A small sound classifier, trained from scratch.
Training: adamw at rate 0.0017, batches of 96.
Data: trained on acted Russian speech (Dusha), 26041 training examples, 81.8 epochs.
Rows from block 11, named by matrix and row number. Rows with one number belong to one channel. Each number is 128 + 24 x the weight over the matrix's rms, rounded and kept within 0 to 255. All counts start at 0. Numbers have three digits each.
# convs0: first 3x3 conv (model.blocks.11.convs.0.weight, 240x240x3x3), inputs 42-47, a 3x3 kernel for each
# convs1: second 3x3 conv (model.blocks.11.convs.1.weight, 240x240x3x3, transposed), outputs 42-47, a 3x3 kernel for each
convs0.85:099128128128128096128128160163128128128128128128128189128157128128128128166128128077128103128128128106128128173128128128182128128128128128128128174150128128085128
convs0.86:128128128128128128128128128086077078128128128072128128128158183128096128128128128154128098128110128128128128102128128128128128128128128171175191128128174128128128
convs0.87:128085128061128146094104128074094128128128106128088083128128195093073090128128128128128128103101128128128169081128128128128178128128128197180176128167200173128128
convs0.88:128128128128093128088128128128128128160128128180128128128128128128128186128180173128092056128128128073128128128128128109128092096128128128128128128128128180166196
convs0.89:185128155128128128128128128128128128167128128128128155088110128068077088078128128128101158128128094128101128068075083128086128128128128162128128128120171128128177
convs0.90:128128128128128097204128095161128076091128128170128128128128128128164156128128128128128170095128160128128128156162107128128128173088073128031068151150077085128128
convs0.91:128128128128094128128128128128128128128095128128128159093099128128128142128128128128128128128128186128128128128128128128114128128128128128128128058155128205176172
convs0.92:111128128128128128128128093128128128128128112161167128128128165107181128105128128128068128128112128128128075128058104074128128173176128128160128128128128128128128
convs0.93:086128128128128128128097043128128128128128128128128128128146177128176174191128128053128128128168128128087128128128128128128103177191128128085096182128108128128128
convs0.94:128128128128128104128128128128128128128128128128128128128128128128128184128128128079128128128066110164156160128128128128128128128128177128128186128128128203128128
convs0.95:128128128128128075128100128128128128128128168177128153128128128128170128128128128128128128128167128128094103128128090154128128128128128073128176164128128128128092
convs0.96:097128160128128177092128128128128128128128089128128128155128128128128169152171128082101090128128128128128128128128070128070064155128128128128154128128128226128128
convs0.97:075128128075128082093128149128128128128128085128128092091128128128128128128128128128128128108077100128128060128128073128128072128128128128128128128128128128099128
convs0.98:100128102128128128128155128128128128128128128174128153128128128128128159128128128128128099128128128079128115128151128128163128128155204128128128128196128128178163
convs0.99:128128128162100073128083128088128100128128128128128128128128128101128128128128128128128128128128084128128128128128128101128128128128128128128128128128128128128128
convs0.100:146128128128128128087128128094128128089128128106128128128157128128128097128218128128128128111128128128173174102128128093093109073128128128128165165155128128128128
convs0.101:098128128128128128128128166101128128128128128128128128082096128128128128128128128128128128128168128128128150128171161185150128128128128128128128079128128128128128
convs0.102:128128128089128128176128128128128128128101106128128128128128128153128146128128128128128128128107083107103128128128128128128128128128128128128128128128071170128128
convs0.103:071128128106128188088128128128128128128128128128128128096128128128128128149128128102104128128128128128155128128161128096128128128128128128128157128128128128128128
convs0.104:128128128128128128082128128128128128128128088128084128128108128128128128128128128128128128128128128128128090128128128128128128025128128128128128177196128163148128
convs0.105:141157128128128128128085102097107128128128183128128080149176181128128128128128128128155128128128128152176191128128128065128093081036128128128173128128089107128079
convs0.106:128128128128128128128151128128128128177128128128128128128128128128128166128128128128095099128128128128168128159128128128097098165128128128128168128128128128147128
convs0.107:128128128128128128128161128128128155128075128103094128128104128128128128128128143128128128128128128128201062128128128128128095128034128096093128128128128128128128
convs0.108:066052128096128128091128128128128128128128128128128168128128128128128077088128128128128128128128179128128128093128128128128128128128128128128128128128155128068151
convs0.109:128128153128128128128128128151128128155128128128128128110083100128128128104100128091090081091095128128128128158128128128128036128128128128128168108128128145128096
convs0.110:128080128128128128128115128128128128128128128161159128128128128128128083128128153128166128128128128128128038128128066070128095062102151128128128128128067128087128
convs0.111:128128128128128128128173128166081084128128128179128128128128128094128151128086128128128128128128128128128128128128128128128128128128128101083092128128163128128128
convs0.112:128164128128128128160099091128106070128128076091128128128128128128128128128128128128160128128160128128128128158128128079128128128128088128085091211170128128128128
convs0.113:128128128154128089128151128128128128128128128150171128077128153128128128093128163128128188190128128128128048128128128159128128081128128051128128066128173089128128
convs0.114:128128128128128128128128128098128128128128128081128169091098128152094093128128128152128128128128128128165128084128170177128184160084128128128093128107128128128128
convs0.115:128128066083128074128128128128128066128128060168128081128128128128128128128128128187128128128172128128107095128076085061128064196218128128128084075128128096092189
convs0.116:101192161128128128128128128165128101128128155128128128050128128128128128195128128091128128128128175161197202128128128128128128182178158167128128128128128128068128
convs0.117:084099128165159154128112141098128128128151128191093128140128128128079083128128128128128128128128152128128128128128128128128128128128128128162163103128128128098128
convs0.118:128128128128128128150128128128128068128128128158161128128128128128128084083193170156128151128128128128105099128082091128128093059128128108128084128128128128128128
convs0.119:128128163128128128128097109071128163052128165085128128128128128152128128128128089128185128128197153160170128078128128104128128087128128128128128128128128128128128
convs0.120:128128128128128091128091128128128154128128128128128128128128185128128128207128128128128128170128128128128106128128128128128128128128070128128095178187128128128157
convs0.121:128128128128128128128155155094128128128128128095096128082099128128088087128128161128128178128128128128128128128128128149156128128128128128128074075063083173128086
convs0.122:100128163090091128128128128128128155128128082128098128128154060065104128128174108128128169128128128128095128128145128128128128194168128128128128088041128128128128
convs0.123:062128096063128128128128128128128086128128099182187128128081128128128089128128128128128128128128128128128082128128100128128088128208128128128113128128128128128128
convs0.124:150128148128128128128159128128084128128128128128128128085128128128128128128106128128128128194128128128128128128128051128128128128128128128168128128128128183128128
convs0.125:174128128163128128128128128080128128128165128128128128128128128155128128182128128128128128161128128149128054128128058099128128179102128128089158152161128081128128
convs0.126:128162128161128128174193155168128128173128128128128128128078128128069128128128128128128085128094128156128128128128128128128107128128128128128128128128128101128128
convs0.127:128149128176128128160128090144155128128128128128128128049105105128086128128128160128128042128128128165128128128086128128128175157163186128128090171157128128128128
convs0.128:097128128095128128128128153128128128128128128167128165090158128128128128090128128128128128093128128128128128085128128128128128083128128197150128128128128098055128
convs0.129:128128128092094128128128128128128106128128128128128162065128128128073115128087128128128128128128128128156151040128191155128088128128128128155128128128128166128128
convs0.130:128128128128128128069128128075080075046128128026100128189096128128128128158128128128128128128128153128128128128082128128128128128128128128150128128128128128186128
convs0.131:128128128094128128128128179128087128128128128128128128128128080128128128128128157128128128128128128128128128185105128128128128104128128128128128128128096169087128
convs0.132:128128128128128128128128128128088128128128128128128128180128128128128128128180163151178128078128165128128128128073128100128128128128128103128128128128128128152128
convs0.133:128128128128177128128128128128128158108128189128128128128128128128128128128160128160128128128128108176128087128128128171163128128093098084128176100128128114043062
convs0.134:212128128128128128128153169128128128081128182128128128128128128128128128205128128050029128128128128128155189128128150128128128108128128128107091128128128128157128
convs0.135:128128128128128128128093084043128149083094128128128128128085128128105128128128128128128176128173128151155128128128128128128128128097128128128128128128216128128082
convs0.136:128152102128128128170157089159128128128178128128128128155128128095128128128128128128128128154128128128128128128068128128096100165175128164158128128128128128128154
convs0.137:128128128128128128190128171079098084089128128128128162128128128128128128128128128128128128128187128157128128128165128098128128077128128168175102070105128163128128
convs0.138:163128128128128116108096128080128128128167153181128128128128128128128128128128128084128128128128128153128128218128128128128128128128128128128128096128128128105128
convs0.139:128128082128079074128102086144128128147128128128128128128128167128128128128081128128128128128128099184128092169160088128128128128176157128128128184172091128128075
convs0.140:128128128069128128128128128159128081128128128128128128128128128128128162150049128128106128194128152128128128128092128128164128091128128128128128128156128128128109
convs0.141:128184162094128128128153128128128093128128128128128185128128159168147156185128128128128128128128128128165183128128163128128128128128128128128092128103128128128128
convs0.142:083128128128128128128152128128128128128128128128128152128128158128128128128128157128128128128128128094083079128128128128128128128172169128128128128128128128128128
convs0.143:128088151160128128178128046063128128090128128128128128092128128128128163154128128084128128128148169128153095128128087128128128152128059128128128128150128128128177
convs0.144:128128128128128128103112128109128128099128128128128128128183128128128098128128128150169128128128128128128128128128128128128128096128128106128128111104075056128128
convs0.145:100128128128164128128128128093096128128128128128128128128128128170198153128128128128128128128194128128128128189128077128128128128170112097054075128128108128190128
convs0.146:128128128128128128128092128082088128128128156128128128128128128128098128128128128128128128128108093128128128128128192128128128128128128128159128184128128128128128
convs0.147:128098128085108128128128177128075128128075128128128196128128128128128128128128128128128101128128128088128165128128128128128128128128128128186128128128200128128128
convs0.148:096128128128128108128128128128128144128128128128128128159169179165128128189128128151155156128152128171128049128128128128128128128077128128128128128128128128128128
convs0.149:128128128184128128128128128128176128128128090152128088128175128098168170128173178128128078128128128128128128128128098128128128193128128096080128128128128128100091
convs0.150:128128128128128128094065128128128128128128128128089073128187193128128128128128128128128128128128082128128164094128128128128128128128128128128128128078128128195128
convs0.151:174128128128106081128128128200170128179128128175156128128128128128128128128128078128128128157128128128128128142128128128128128181128128128128128203128051128104128
convs0.152:128128128089128128128154161128128078128128153128128153128128128094128098128128093128128128128128128094128128128141128128128128128128128128128128128095128170084128
convs0.153:071128128128128128128128128080095128128128128042078128128128128187128094128086061158104128128128128107170128063128128128095128153128128128165128128128140128128128
convs0.154:128128183128128128128128066180128128128128128128159179128128128128090128128128128128128128128128128128128128128128106128128128099128128128128187128128080128128091
convs0.155:164128094128128128128128106095091116128128114166167128089128128128104086128128116149170128128128128128099095128128108128089128128128128128099104165201077128128128
convs0.156:091128128073128128128128128152128128128128128156128128037086089128086128128167128128128087128128128096171213128128128078128163128207128097128128128128068110077128
convs0.157:090128128128128128128128128103128128098128128128128128128088128128128088128128128128128128128128128128175128107170128128128128172153128128128128023079097128128077
convs0.158:085128150128128171205186197128128128174128128089128128104128128128163177101107128128128128172128128128128128128128128128105082128128128128128128099128110128128128
convs0.159:103128128173128128128128128164128128128128128157128128165128128128128128128128128128087058128128128082068106090084128128128128128128061169128169097128128128128149
convs0.160:153128128170128128128128093128159128079128128128149088128128098128128128153128181128128128128128128128128128128071036128045087154128128128128128193128128210128128
convs0.161:128128179128128128074128103128128128128128148128128128128128128128128128128128128088128128145163128128156128178147128128128128128128155128128128074128128034050036
convs0.162:128128128089128100101128128157155128128128128128128114128155095128128152128128128128128128128128101128128128128128078128128128128163161128128128179128128170128128
convs0.163:128088128128128128128128094101128091128128128063128165181162094128128067128128128128128128064096106170176128111128128128161128128128128128197206128128128128128128
convs0.164:153128078175170128128128128128083128128087085128128128128089068128128128128128187128128128128128128128128128128128128128128128165128183044056065128128128128165128
convs0.165:128128128128128083114128043128128128128128106176146128128148197095159183128128128128128128164128180128128107179128095128128149186128072128128128186172128128093128
convs0.166:128047128128106128099128087128128128128128128128128092169128128128092128146128151114084107128128128175128128128128128161128128128128128128128128178166128073128060
convs0.167:128128128128128164128128128128128128085128128084128161128128092128128087128128128128155166128128128128174171128150128061075128128081128128079128128128128128128107
convs0.168:080128128076087128090128128160169086156179060157128102128076128128215128128128128128128128128128093128128068128071128128128128128156177128128128128128128213128128
convs0.169:104128128128108128128128128177128128128128103128128128128128128128128128156166128128128160128159167128128128128128090128128128158128152218128165155128128128173128
convs0.170:128128105128128182067128128097090066128078128128106073149063128128068128128128153128128128128128128128128079128128128098128128128128128057095128128128128166128128
convs0.171:128128128128128049074098091128128128128105079128128128128128128128128128168128108128083082128085093128128100128128128128128128173114128167128128128128128145128161
convs0.172:085128128113111093128128154188128128152128128128128158128128128128128128128128128128128128128128128125104128128128128096128128128128128158153128185128080128128128
convs0.173:128128128128128128128128150128128128128128128128128128175128128128103128128128128158128128128128128128165128128187128082128128128128176128128128128128065128128157
convs0.174:128128156128062128162166158158128128128087108128128128096071128128128128128128128128128171128128128128185128140187155079128128099153128172128063128128128158128128
convs0.175:128128128184128128128128128128108128128094128128128128128128128128128102128128128193128128128128148128099108164182181128128092128128128065082021128128099164128128
convs0.176:128128170128159128128092084128155128128170128128164128077128128065128160164128128070128155128128128128096128128128065128128095187164083128128128154128128128128128
convs0.177:088068128128128128128128128128108097128128093128093060128128128128128168086128128128100128096128128128179128128178128128128128128128128128128128107185087128078085
convs0.178:128128156128128128128128128128128128128128171128128149090128156085128128158128128079076086128073091128174128128128128097128128128128128128099128147128128128161128
convs0.179:128150128128172128128128128128092128128128128128154128128102128128128128128128128128128128128128128128128128128128152090128128128128128090079087128128128128185128
convs0.180:101128128128090093106090128128128088128128099128128077201209128153128110128128128104128098128128128128163128128128128160169128128128128154128128128128128154128128
convs0.181:172128098128128128179128128128152128128128128128128128128076141128173098128128128128128128184161128156177128159128128128128128128128167128090093077099076128128082
convs0.182:128128128128128128151128160128081061128128128128128151128128128105128128090128128128128128046128128079085128128128128128128128128128128141195172128128128128128128
convs0.183:128128128087081128128128128128128128128128128128128128128128128128128128097128188162128128128128055091128128128128128128139162071128128038079088099094128128128128
convs0.184:128128128128105128128094128128128085128103128160128095097102070099088091128162138151128128158102079128092086106076128128128128075128128105101128128060128172128181
convs0.185:128128128069128066072128128128128128128128128175128087128128181071128141128128090128128128128128128128128094176128128128128128202177093128128128128128128128128128
convs0.186:153128128148194179128128128092128128128128128128154128128142093128128128128128157128128161128186128128079097128155128128088128164128128128128052128083096161128128
convs0.187:128128128128128110128098128128128128128128078128128080065128128108128128128128087191128128128128086169096128128128128056128128128128128128084090128072128128128128
convs0.188:080128128128128128128128128128128128128128077128128104083128128128128160155128159038128101128128128151128128181128128128082099195128128155128128098085128200128175
convs0.189:089102128128094066128128128128085128128162128182174163128128128128128128128128128128128128061128083054078128128128128162128128128128128128178128128128128075112128
convs0.190:093103128181128128128128128128128081128128128128128128128128128081128128088128128128168128128128128071057071128128128187128101128128161128128128070128128085128128
convs0.191:128128128128128128202128116128128128144128128163128128128096128087128128153128128128183180128128128101128128092128099128128128128128185168079128128128166182128128
convs0.192:064060155128128128082128128128128128128128128128128128169128172196128128105152128128128164128128202128103128128162193195128066128128128128128128099128128128128128
convs0.193:085128128078105128128128128156128128161128128128128177181128128168128128079095128128128128160128128128147163128128201128128128128128128176128128097102128128128186
convs0.194:171128128128128128128128128128074100128087128201184128164128028128128128176128095128128128170166147043183201128128128072128128128128167128092128182179071159128105
convs0.195:128128165171164161097128128128128168128128181095089128128153128128128128128128128128128200104128159128128128128128149128128179095128128128128128128128128128128128
convs0.196:103128104128128128128128128111041109128128128128128128128085128098086128091128128128128128108162128128128128128128128128128096128128073093090100163128090189166177
convs0.197:128089128160128128128128128103128128128102128128077128128128170205128128188128128103062069128128128128128128154128070128128149128128128128128106128128128164128128
convs1.85:128128077128128128076128128088128128128099128128128128128128128128128099128092072128128128128128128128128128128128164128221128128128128128137158128085095128128128
convs1.86:074054060128073058128092059128128128128128102128128099137140128158128146128128128179180158174128077128128128089128189128128163128128111164128128157128128128128166
convs1.87:074113112090113083128128128092128128128128128128128128128128128128128128128128128128153167200183128128128128105128128128128128075128128150128128128128128128061111
convs1.88:128084088128128177128128162128128128128128128128128128128128128128128086081070079165093094171128128190178204093128128128128128128162128128128128128128128128077055
convs1.89:177128128128172162128183128128128080128128128128128152128128091128169128128128128128128128080097128128128113128128128128128128085128173066128107086128178091128128
convs1.90:128084103084094128128128128128128128128095128083080128186174128128128091128128128077054096194144128128128098093128128128128128128128128128128155128128128128128128
convs1.91:128128128128128128128128168128128128128128128128098101128128095128128104128128128128128128128128128146128128128128128128128128128128128128128128128128128128128128
convs1.92:204167128128128128128128128128128128157161172128128128128128128128128128128128128128098081128128128185168128128128092128128128128128098097128128128128128128128128
convs1.93:128128112128128128128128128166128105128128170105128089128128165128145128128128088079128128128128090128128128128148128128128128128128128128128160128128169128128128
convs1.94:128101128111128128128128128128128128128128128128128128152128089128128128128128128128128128128128170128128099128128128083128128128128128128098128128128128089105128
convs1.95:128128103128128128128128162128128128128128128128128128128128128160128128128128072063095128116128128128128128128128050128128128128128128087085128095128158128185128
convs1.96:128128128128128128128128164128128091128128128104128128160128128128128103092128097128128128128128128175128128110128182128128128128128128128128152128128128128128148
convs1.97:166128128128128128128128128128128128128128128128128100128128128128128128128128128128128128128128128169189128128128083128128056128128128128128128128128128128139128
convs1.98:128066075092128128095128128128128085128081128128128128139159128128128128128128128128128128128077110165128128128128202128128128128128128128128128101128128128128128
convs1.99:156128128128171170128128128128128128162128128188175178128128128128156128128128128128128092079056069128128128128128114166128096190128128128128128083087099051128128
convs1.100:128101073128077090145128073128128128102128128128128128128028128128055065128082084165128128157128128128128128128128128128128128128128093147096072128128128184128128
convs1.101:092128128128128128128128099128100084128110128083075086173128128166128128174128128128128128128128128094128128099128128128128128077128128128128128095128128052128128
convs1.102:128128128128128128128128128098128109091096075128128101154128128128128128128128085128128102128093093128128128128202128128216128128189128128128128105101073128128128
convs1.103:105102090128128128128128128128128148128128128128128128153128128128128128090128128128101096128128128148128169128128128082101095128128128128128128128128128128166166
convs1.104:176128128176128128128128128128128128128128128101099128128128128128128152128128165128128102128128128128103096173166128128128128128183128128128079128128128128128099
convs1.105:176128128128128128128128128128128128128128128128128128066105128128128128128128128128128128128128128069101128128128128128128128149128093128128128128128128166128128
convs1.106:128128128099128128128128128128128090128128128080128128164128091181128099128128128071128128128128128128128128128128171128128128128097128092081128128128128128128128
convs1.107:128128128128128128128128172128128128128128128128128128128128128128091128128128128128128128128128148128128156128128128128086128164174128128061038128128128128128107
convs1.108:103128128128128128096128128128104128128107128128128106128079087128110091103069075128128128083086128093108128128110128079128128128128128092191168061128128052088103
convs1.109:104099128128128128128128128128128128101094085128128128128128128084128128082110093149128128128128128167128110128128128128128128128128128128128159090128128128128128
convs1.110:142128128082128093128128128128128128128128128128128128128094097128128128128128128156128128128128128065070077128128128128128128128128105128128128128128128128128165
convs1.111:171128128128128159176176193128128128128128128088067128108128128128128128128128128091128128128128128148128128128128118128128128128128100128160147077092128128128128
convs1.112:128048092128128128128178181070067128128078067077074078186128128128128128128128128128128128128162128128162128128063128128128107128128128128128128168128128162158128
convs1.113:136128128171169128128128128128128128128102063128128128128128128128128128128163128128128128128128075128128171128128128128128128101128192128128128128128161116076097
convs1.114:128095128128128128128128128097128128128128157128128178128128128128128170128128128128128154128128128128128128128128128128128128128128128128128047128128089128048069
convs1.115:128128128128128128160128128128128078128128128128128128128162128128168168128128128128128128092128097128152128128128128128128128128088128050081095128080128128128128
convs1.116:128128128128128128128128128145128164128091128128128094128128128085128128110098128082128171128128128128128183128182128095128128075128128090163128128128189069128128
convs1.117:083128128128128128058090084188128175128128128128128128128128128128128091128128065098128066128128128170172171128168128128128128128128128128128128108128128062080128
convs1.118:128128128128128128128128128128149128128128128128108128128128128128128128128128128128128128128128103128080065128128128128128096152128095128128128128128128098100128
convs1.119:128128128128093128142128128128128128091128128128128128128096128128128128128065059149128128128102128128128128128128128128102088128169128128077086148128128190152128
convs1.120:128128128174128128128128128128128128094128128128128128128128128128128128128128128128128161106128128128128128167128128128128092128128128128128128128128128128128128
convs1.121:085128128128128128128111103085101163128085128102109175128149128128128128128128082157128159128128128088128128082104128159128128128128092155177128128128099067047087
convs1.122:128128128128183128128128128128128128128128184085128128128128128072094128128128128095128128128149168059077128128078128128128158111128128128128148128128128037058079
convs1.123:128128080128128128128128128128128128128128128128128128128128128128128128128128128164128128218128128128161128128128128128128128128128128128128128128128128128128128
convs1.124:128128092128128128128157128128128128128128128113087128128128128128128128128128128079128128171180150128128097128128158128128128128128128128128128128128128128128128
convs1.125:128128128128128128128128128128128128128128128128128128128128128128167128178128128128128068166154128128128097128128091128104128128128128128128128077047062128141165
convs1.126:128128128128181128128156155128128128128128128099104102128082071128094094128115128128128128128166166128128128128128128128128128128108128128128128128092128128128084
convs1.127:099128128094128128128166128128128128128128128128100128128128128078128128128097128074128128128128128128128184128128128064128128048128128128128128128128128086128128
convs1.128:089128128128128128128128128128078072128102098128128069128074062128075070091046047128128128087086089101128128128128128128128128074128128070128128087071109128104095
convs1.129:101073128128128039128128099054071128128168128128128175165160128174128128128170128128128163128128128108046070128128128128219128128128128128163142081128128082128128
convs1.130:092083128128096100128128128128128128128128128128128128128128128128128128099091071128128128200128128128097128077128128128128128128128090149128128175191128154128128
convs1.131:128071095128118090128128128128128156128128128128128128128128128128128097128128066128128075128202174128128128128128128128128128128128128128128128128128128095128128
convs1.132:128128128128128128166128128168128159128128128128128128128128088128128128128128128128128128128128128157128128128128128128128128128168128128128070128128128189128128
convs1.133:128128128128128128128128128128128167128128128128128128128128128128128128128128128128128128128128128128128128181128128128128128128128128128101067128128128128087128
convs1.134:086065128192128128154179128128128128128128128128128128128099051128091096128077128160164128128128128128110128128128128128128128128128087128128128089128128128128128
convs1.135:085093128128128128128128128128128128104128128090128128077128085077070128128084128128093128128128097128128128128128128058077128128128128128128128128128128128128128
convs1.136:160128075128169128128128128128128107128128128128128128071128128061128128128128128066075128128128128080128128128128128104128172106128128115091128128074128058104128
convs1.137:128128128128150128187182128128085065083128128128128128128128128128071055086128128128128128128128071128128175128128102128128128173128128128155161092128128095059026
convs1.138:128172128150128128128128128174128128128128128128128165128128128128128128128128128185176168128072128175128128128128128098128128128128128128128128047128128128158171
convs1.139:128128087164128128152159128128128128128128128128128098128128128086128128128128128128168162128128091128128096128128128128128128099128128082036060107128128128128128
convs1.140:128087073128128095128160128128167163176128160128128128163128095128128128081128128128128128176210155078089039072128186128128128169128128128093098128128128179128128
convs1.141:128062128128128157170197168128128098128128128128067052128128105128059070128128074128128128128128128128087128128128128128153128128087128089128161128128128128128128
convs1.142:114084077128128128111128128128083093183128128128128128128128128128100128128106128128128128128128128128128128101128128128179128128128128077128128079128128128128128
convs1.143:128128059128128128128128128128128128128128128128128128128128128128128128128128128074128128149128128128128128128128128082128128076128128128128154112128128128181176
convs1.144:128128153104077067128128128128128128128096128128128162128128128128128089159128128128128128128128128128128128182152128128128094128074128069074046128092128128128154
convs1.145:128128075128128169128128150128128128164128192128128128128128128128163128128128128100128128128128078170128128128128128093128128128128128069128189128090128162181128
convs1.146:128128153128192128128128128128128128128128128128128128128128128128128128128128128167128103128128081128128128128152128128128128152128128128128128128128105128128128
convs1.147:128128128128128128128128086058105085078104102097064061128128103128080092128128128128128128128128128128128128128128128128174154128128128100128128093128128128073128
convs1.148:128128128128128128128128128128128128098128128128128128128128128128128128128128147128128153128128128128128128142162128128128128128128128128128103128101128128128150
convs1.149:128128128128128128128128128128128128128128128128128089094128196090161175098154176107128091087128128128167147128128128128128128128128128128076128128128128067128128
convs1.150:128128128159128128163159128097106128128128128128128128128128128098128128128128047128128128128053070161128128128128128062128103166191128128128144128128128128128096
convs1.151:128178093128170128128183128128082111128128128128128096128128128128128128128128101128128128128166164103128128128128128086128128104085128128113128128090128109128166
convs1.152:063128128128128150128168128128128128128191128128128128128128128128103075128128128128128128128128128128128032128128128128156128128128068128128179128128160128142128
convs1.153:083128101128109128128128109128128149128128128128159128081096128128128128128128086128128128128095091128128128095128128128128128128128128189128128128128128128102128
convs1.154:128063128083074128107128128128093060128128128086128128128128128128086090128128062093128128128128128128128128154128128128128128128174128075079128128128128128128128
convs1.155:128128128128160128128128128168167128128103105046075128128128128128128079128128128088084100150128113128128128128128128128128060128166101164168179128128128128128128
convs1.156:128128128128128128128128159128128128070128128128128128182128128128128106128128128128161128128128128128128128128128175128128128162128128128128128128096128128128128
convs1.157:090128128128128128128128128105089128128128128128128128174177128128128128128128090173188165128128128031063078128128128128128128128095084128128128140128128077078109
convs1.158:101128128128128128128128128128083100088077105105109092128128128128128128128128128128128128128128128128128128081128128128128128128128128090128128128128128128103098
convs1.159:052128128066107128076092099128128128178128128128128128156128128150128128128128128128128128128128128181184183128211128128157128128128128087128128128128128128128128
convs1.160:128102064128128101128128128128128128128128128090094128128154128128128128128128128060081128128166128176193167128128128128128128128128157128128128128128128103128128
convs1.161:128128128168128128128128128128128128128094128128095128128128098128128088128128088128128128098128128128128128101128128128128128084128128128103128020128128063128147
convs1.162:128075100108100109088128128128128128128128128128128101161172128128128128080128128128056128128128128128128158128128128128128128111095128128128128107102128128128128
convs1.163:098068088128094128128109114069128128128128128128128128128128148128128128128128087193195209079091087157128128128128128128128128128128128128128128128128128109072053
convs1.164:128128128128128128128128128128128103054091065051090093166128104128128128128128128128098084128128128128128128128128128128094095128128128128156152128128128128162170
convs1.165:194154128151128128128128163128128128159128128128128128128128167128141128161128128065071128128128128128168128128128128128128166128128128106128128108128128039085163
convs1.166:059084128094099128128157128128128128128128128128153171151128128128128128069075128059091128128160152128128179128128128128128093023063128097128128128165128111128128
convs1.167:101128128128128128128082128128128128128128172128128128128128128128096093128078128128128174128128128128091075128128128115094128128128128161128154128128163128128128
convs1.168:166187168128171173128174193157150128128128128128128099128128128128128128128128128128083128128172128128200128128128113128128086128128128128128128128128128102097128
convs1.169:128128067128128128128128128128079092128128098128128102128128095128128128090081128128112092128128128128128142128128128073070128091079128128086160128128128128128128
convs1.170:128128128128128128128128128128180128128128128103107128128170128201189128128128128194128128128128128128128103128128128128113128165164128128128128128128128128128128
convs1.171:128128128095128128087128128093128128128128118128128128087078128128128128128128128128128128073084094128128128184128156128128128128128128161157099051089092128128128
convs1.172:128094128128128128113128092093110093128096091128101074128128128128128097128102079128128128105128128128128128128128128112175128128104091094128128073085073114128128
convs1.173:128128128128128128128128128180167159128128160128128128156128128128128128128089069099073097079102100183148179111128178097128128164128128157153128128128128128128128
convs1.174:128128128128128110128166188128085065128128128090057128128128077128128089128128128087128128128128128128128078128128128128128128165128128128128128128128128128166128
convs1.175:128097128128128128072077128128128128128110128128128100128128128128128128128128128128128128102128128150161168128128154128128128128128128128128141128128128128128128
convs1.176:128128042128128128128128128128128128198128128128128128128128128128128128128128128082128128128128128191178162128128128128128128128128128128105128110128128071128128
convs1.177:128128128128128128128128096160128128128084082128128077173128128190184128128128128128128097128128128175196183128128128128128107128073128080128128128128128128128128
convs1.178:128128128128128128128128128128176128128128112128128090128093109087063128128086128128128152128128128128112128128128128128128128110128065108100098080128128128128149
convs1.179:128128128128128189128128128128128128108128105076128081128128128128128128128102128128128162128076128128059128128128128128128128128128128128145128095149128128182128
convs1.180:074073128098102106128128128093128128128128099128158128128128128128161128128172128128128128163158152128128128128128128128128128049128128128128128079128128128128082
convs1.181:128128092128128128128128128086085092068059100128112083154148164128128128128114128128128128146128128082128128056128128128187175128138128128164153128128128128128128
convs1.182:101128128128107128127092101044066093128075109094082108128128128128128128091128073128128128128128128128128128128128128128157128128128128082084128060058128128078128
convs1.183:185151149128128128128128128088128153128151180128067128094128108128128128102105128085128128128128071128045049128128128215182128182128128128128165163128128077069097
convs1.184:128128128128128128128173175128149128128128128128128148128128113128128128128128180128128095094103128128128114181157163128128084168128128128128103108128128072128128
convs1.185:128098128192128149194128128128128096128128128168167128128128154128144151128152128128128128072106080128128128128144128088128128128177128128128128074073128107128128
convs1.186:128128128128106128066102077128128128128128193128128164128160128128128128148167128128107128128098128189128128128128128128128128128128128153158128128128128140128128
convs1.187:177128128128128128173128128128128128128128128128128128128183128128170171128170190168128128128101096128128128128128128128128128128128128128128128128128059117128152
convs1.188:128128128128128128128128128153128112128128128109128128128128128128128097083128128072128128128128128158164158128128128111128128128128128128128128128100128112128128
convs1.189:128102128128128128128128128061071058128128099128128128128115128128085128097059070128128128097084128128128128128128128128188160128167128066065128014031067113069075
convs1.190:128128174128095128128128128128128128128128128128154181128128128128128128164180159128128175128084070128186190128128128128128087128128145094075128128128128128128128
convs1.191:128098059097128089128168128128128102128128128128128087128128128128128107128112128067096128128128128128128128103074128128128128128094128112083172128128128128128128
convs1.192:093128128128088128096128128128128150128128128128128128128128075128128128128128058128128128066128128100128128128128159128168188095128128128128128128128128108128128
convs1.193:128091128128108128107128128128081096112095128128056083128084060128108088102076128077128075128098128128128128128186161097128128073128081066081128103111094128128128
convs1.194:151128128082112114128128128128128128128128128111100128128128128128128128128128128128128128142128128128128091128128128128128128170128078128103091163128128155144199
convs1.195:128128128128128128128128128128168176128128149128128128128128128128128128128128128128128128054128177081128148128128128078128171128128171150128128128128128104104128
convs1.196:167128128128128128057128128128147128128089071106064051128128128128128128128128128092128128104128128128128128128128128128128128128128128128149128128128128128160162
convs1.197:128112092128128128128128128128128128128128128128080074128128128128128098128128128128171128149128104128128079128128098128128072168128066160155128141128096128128097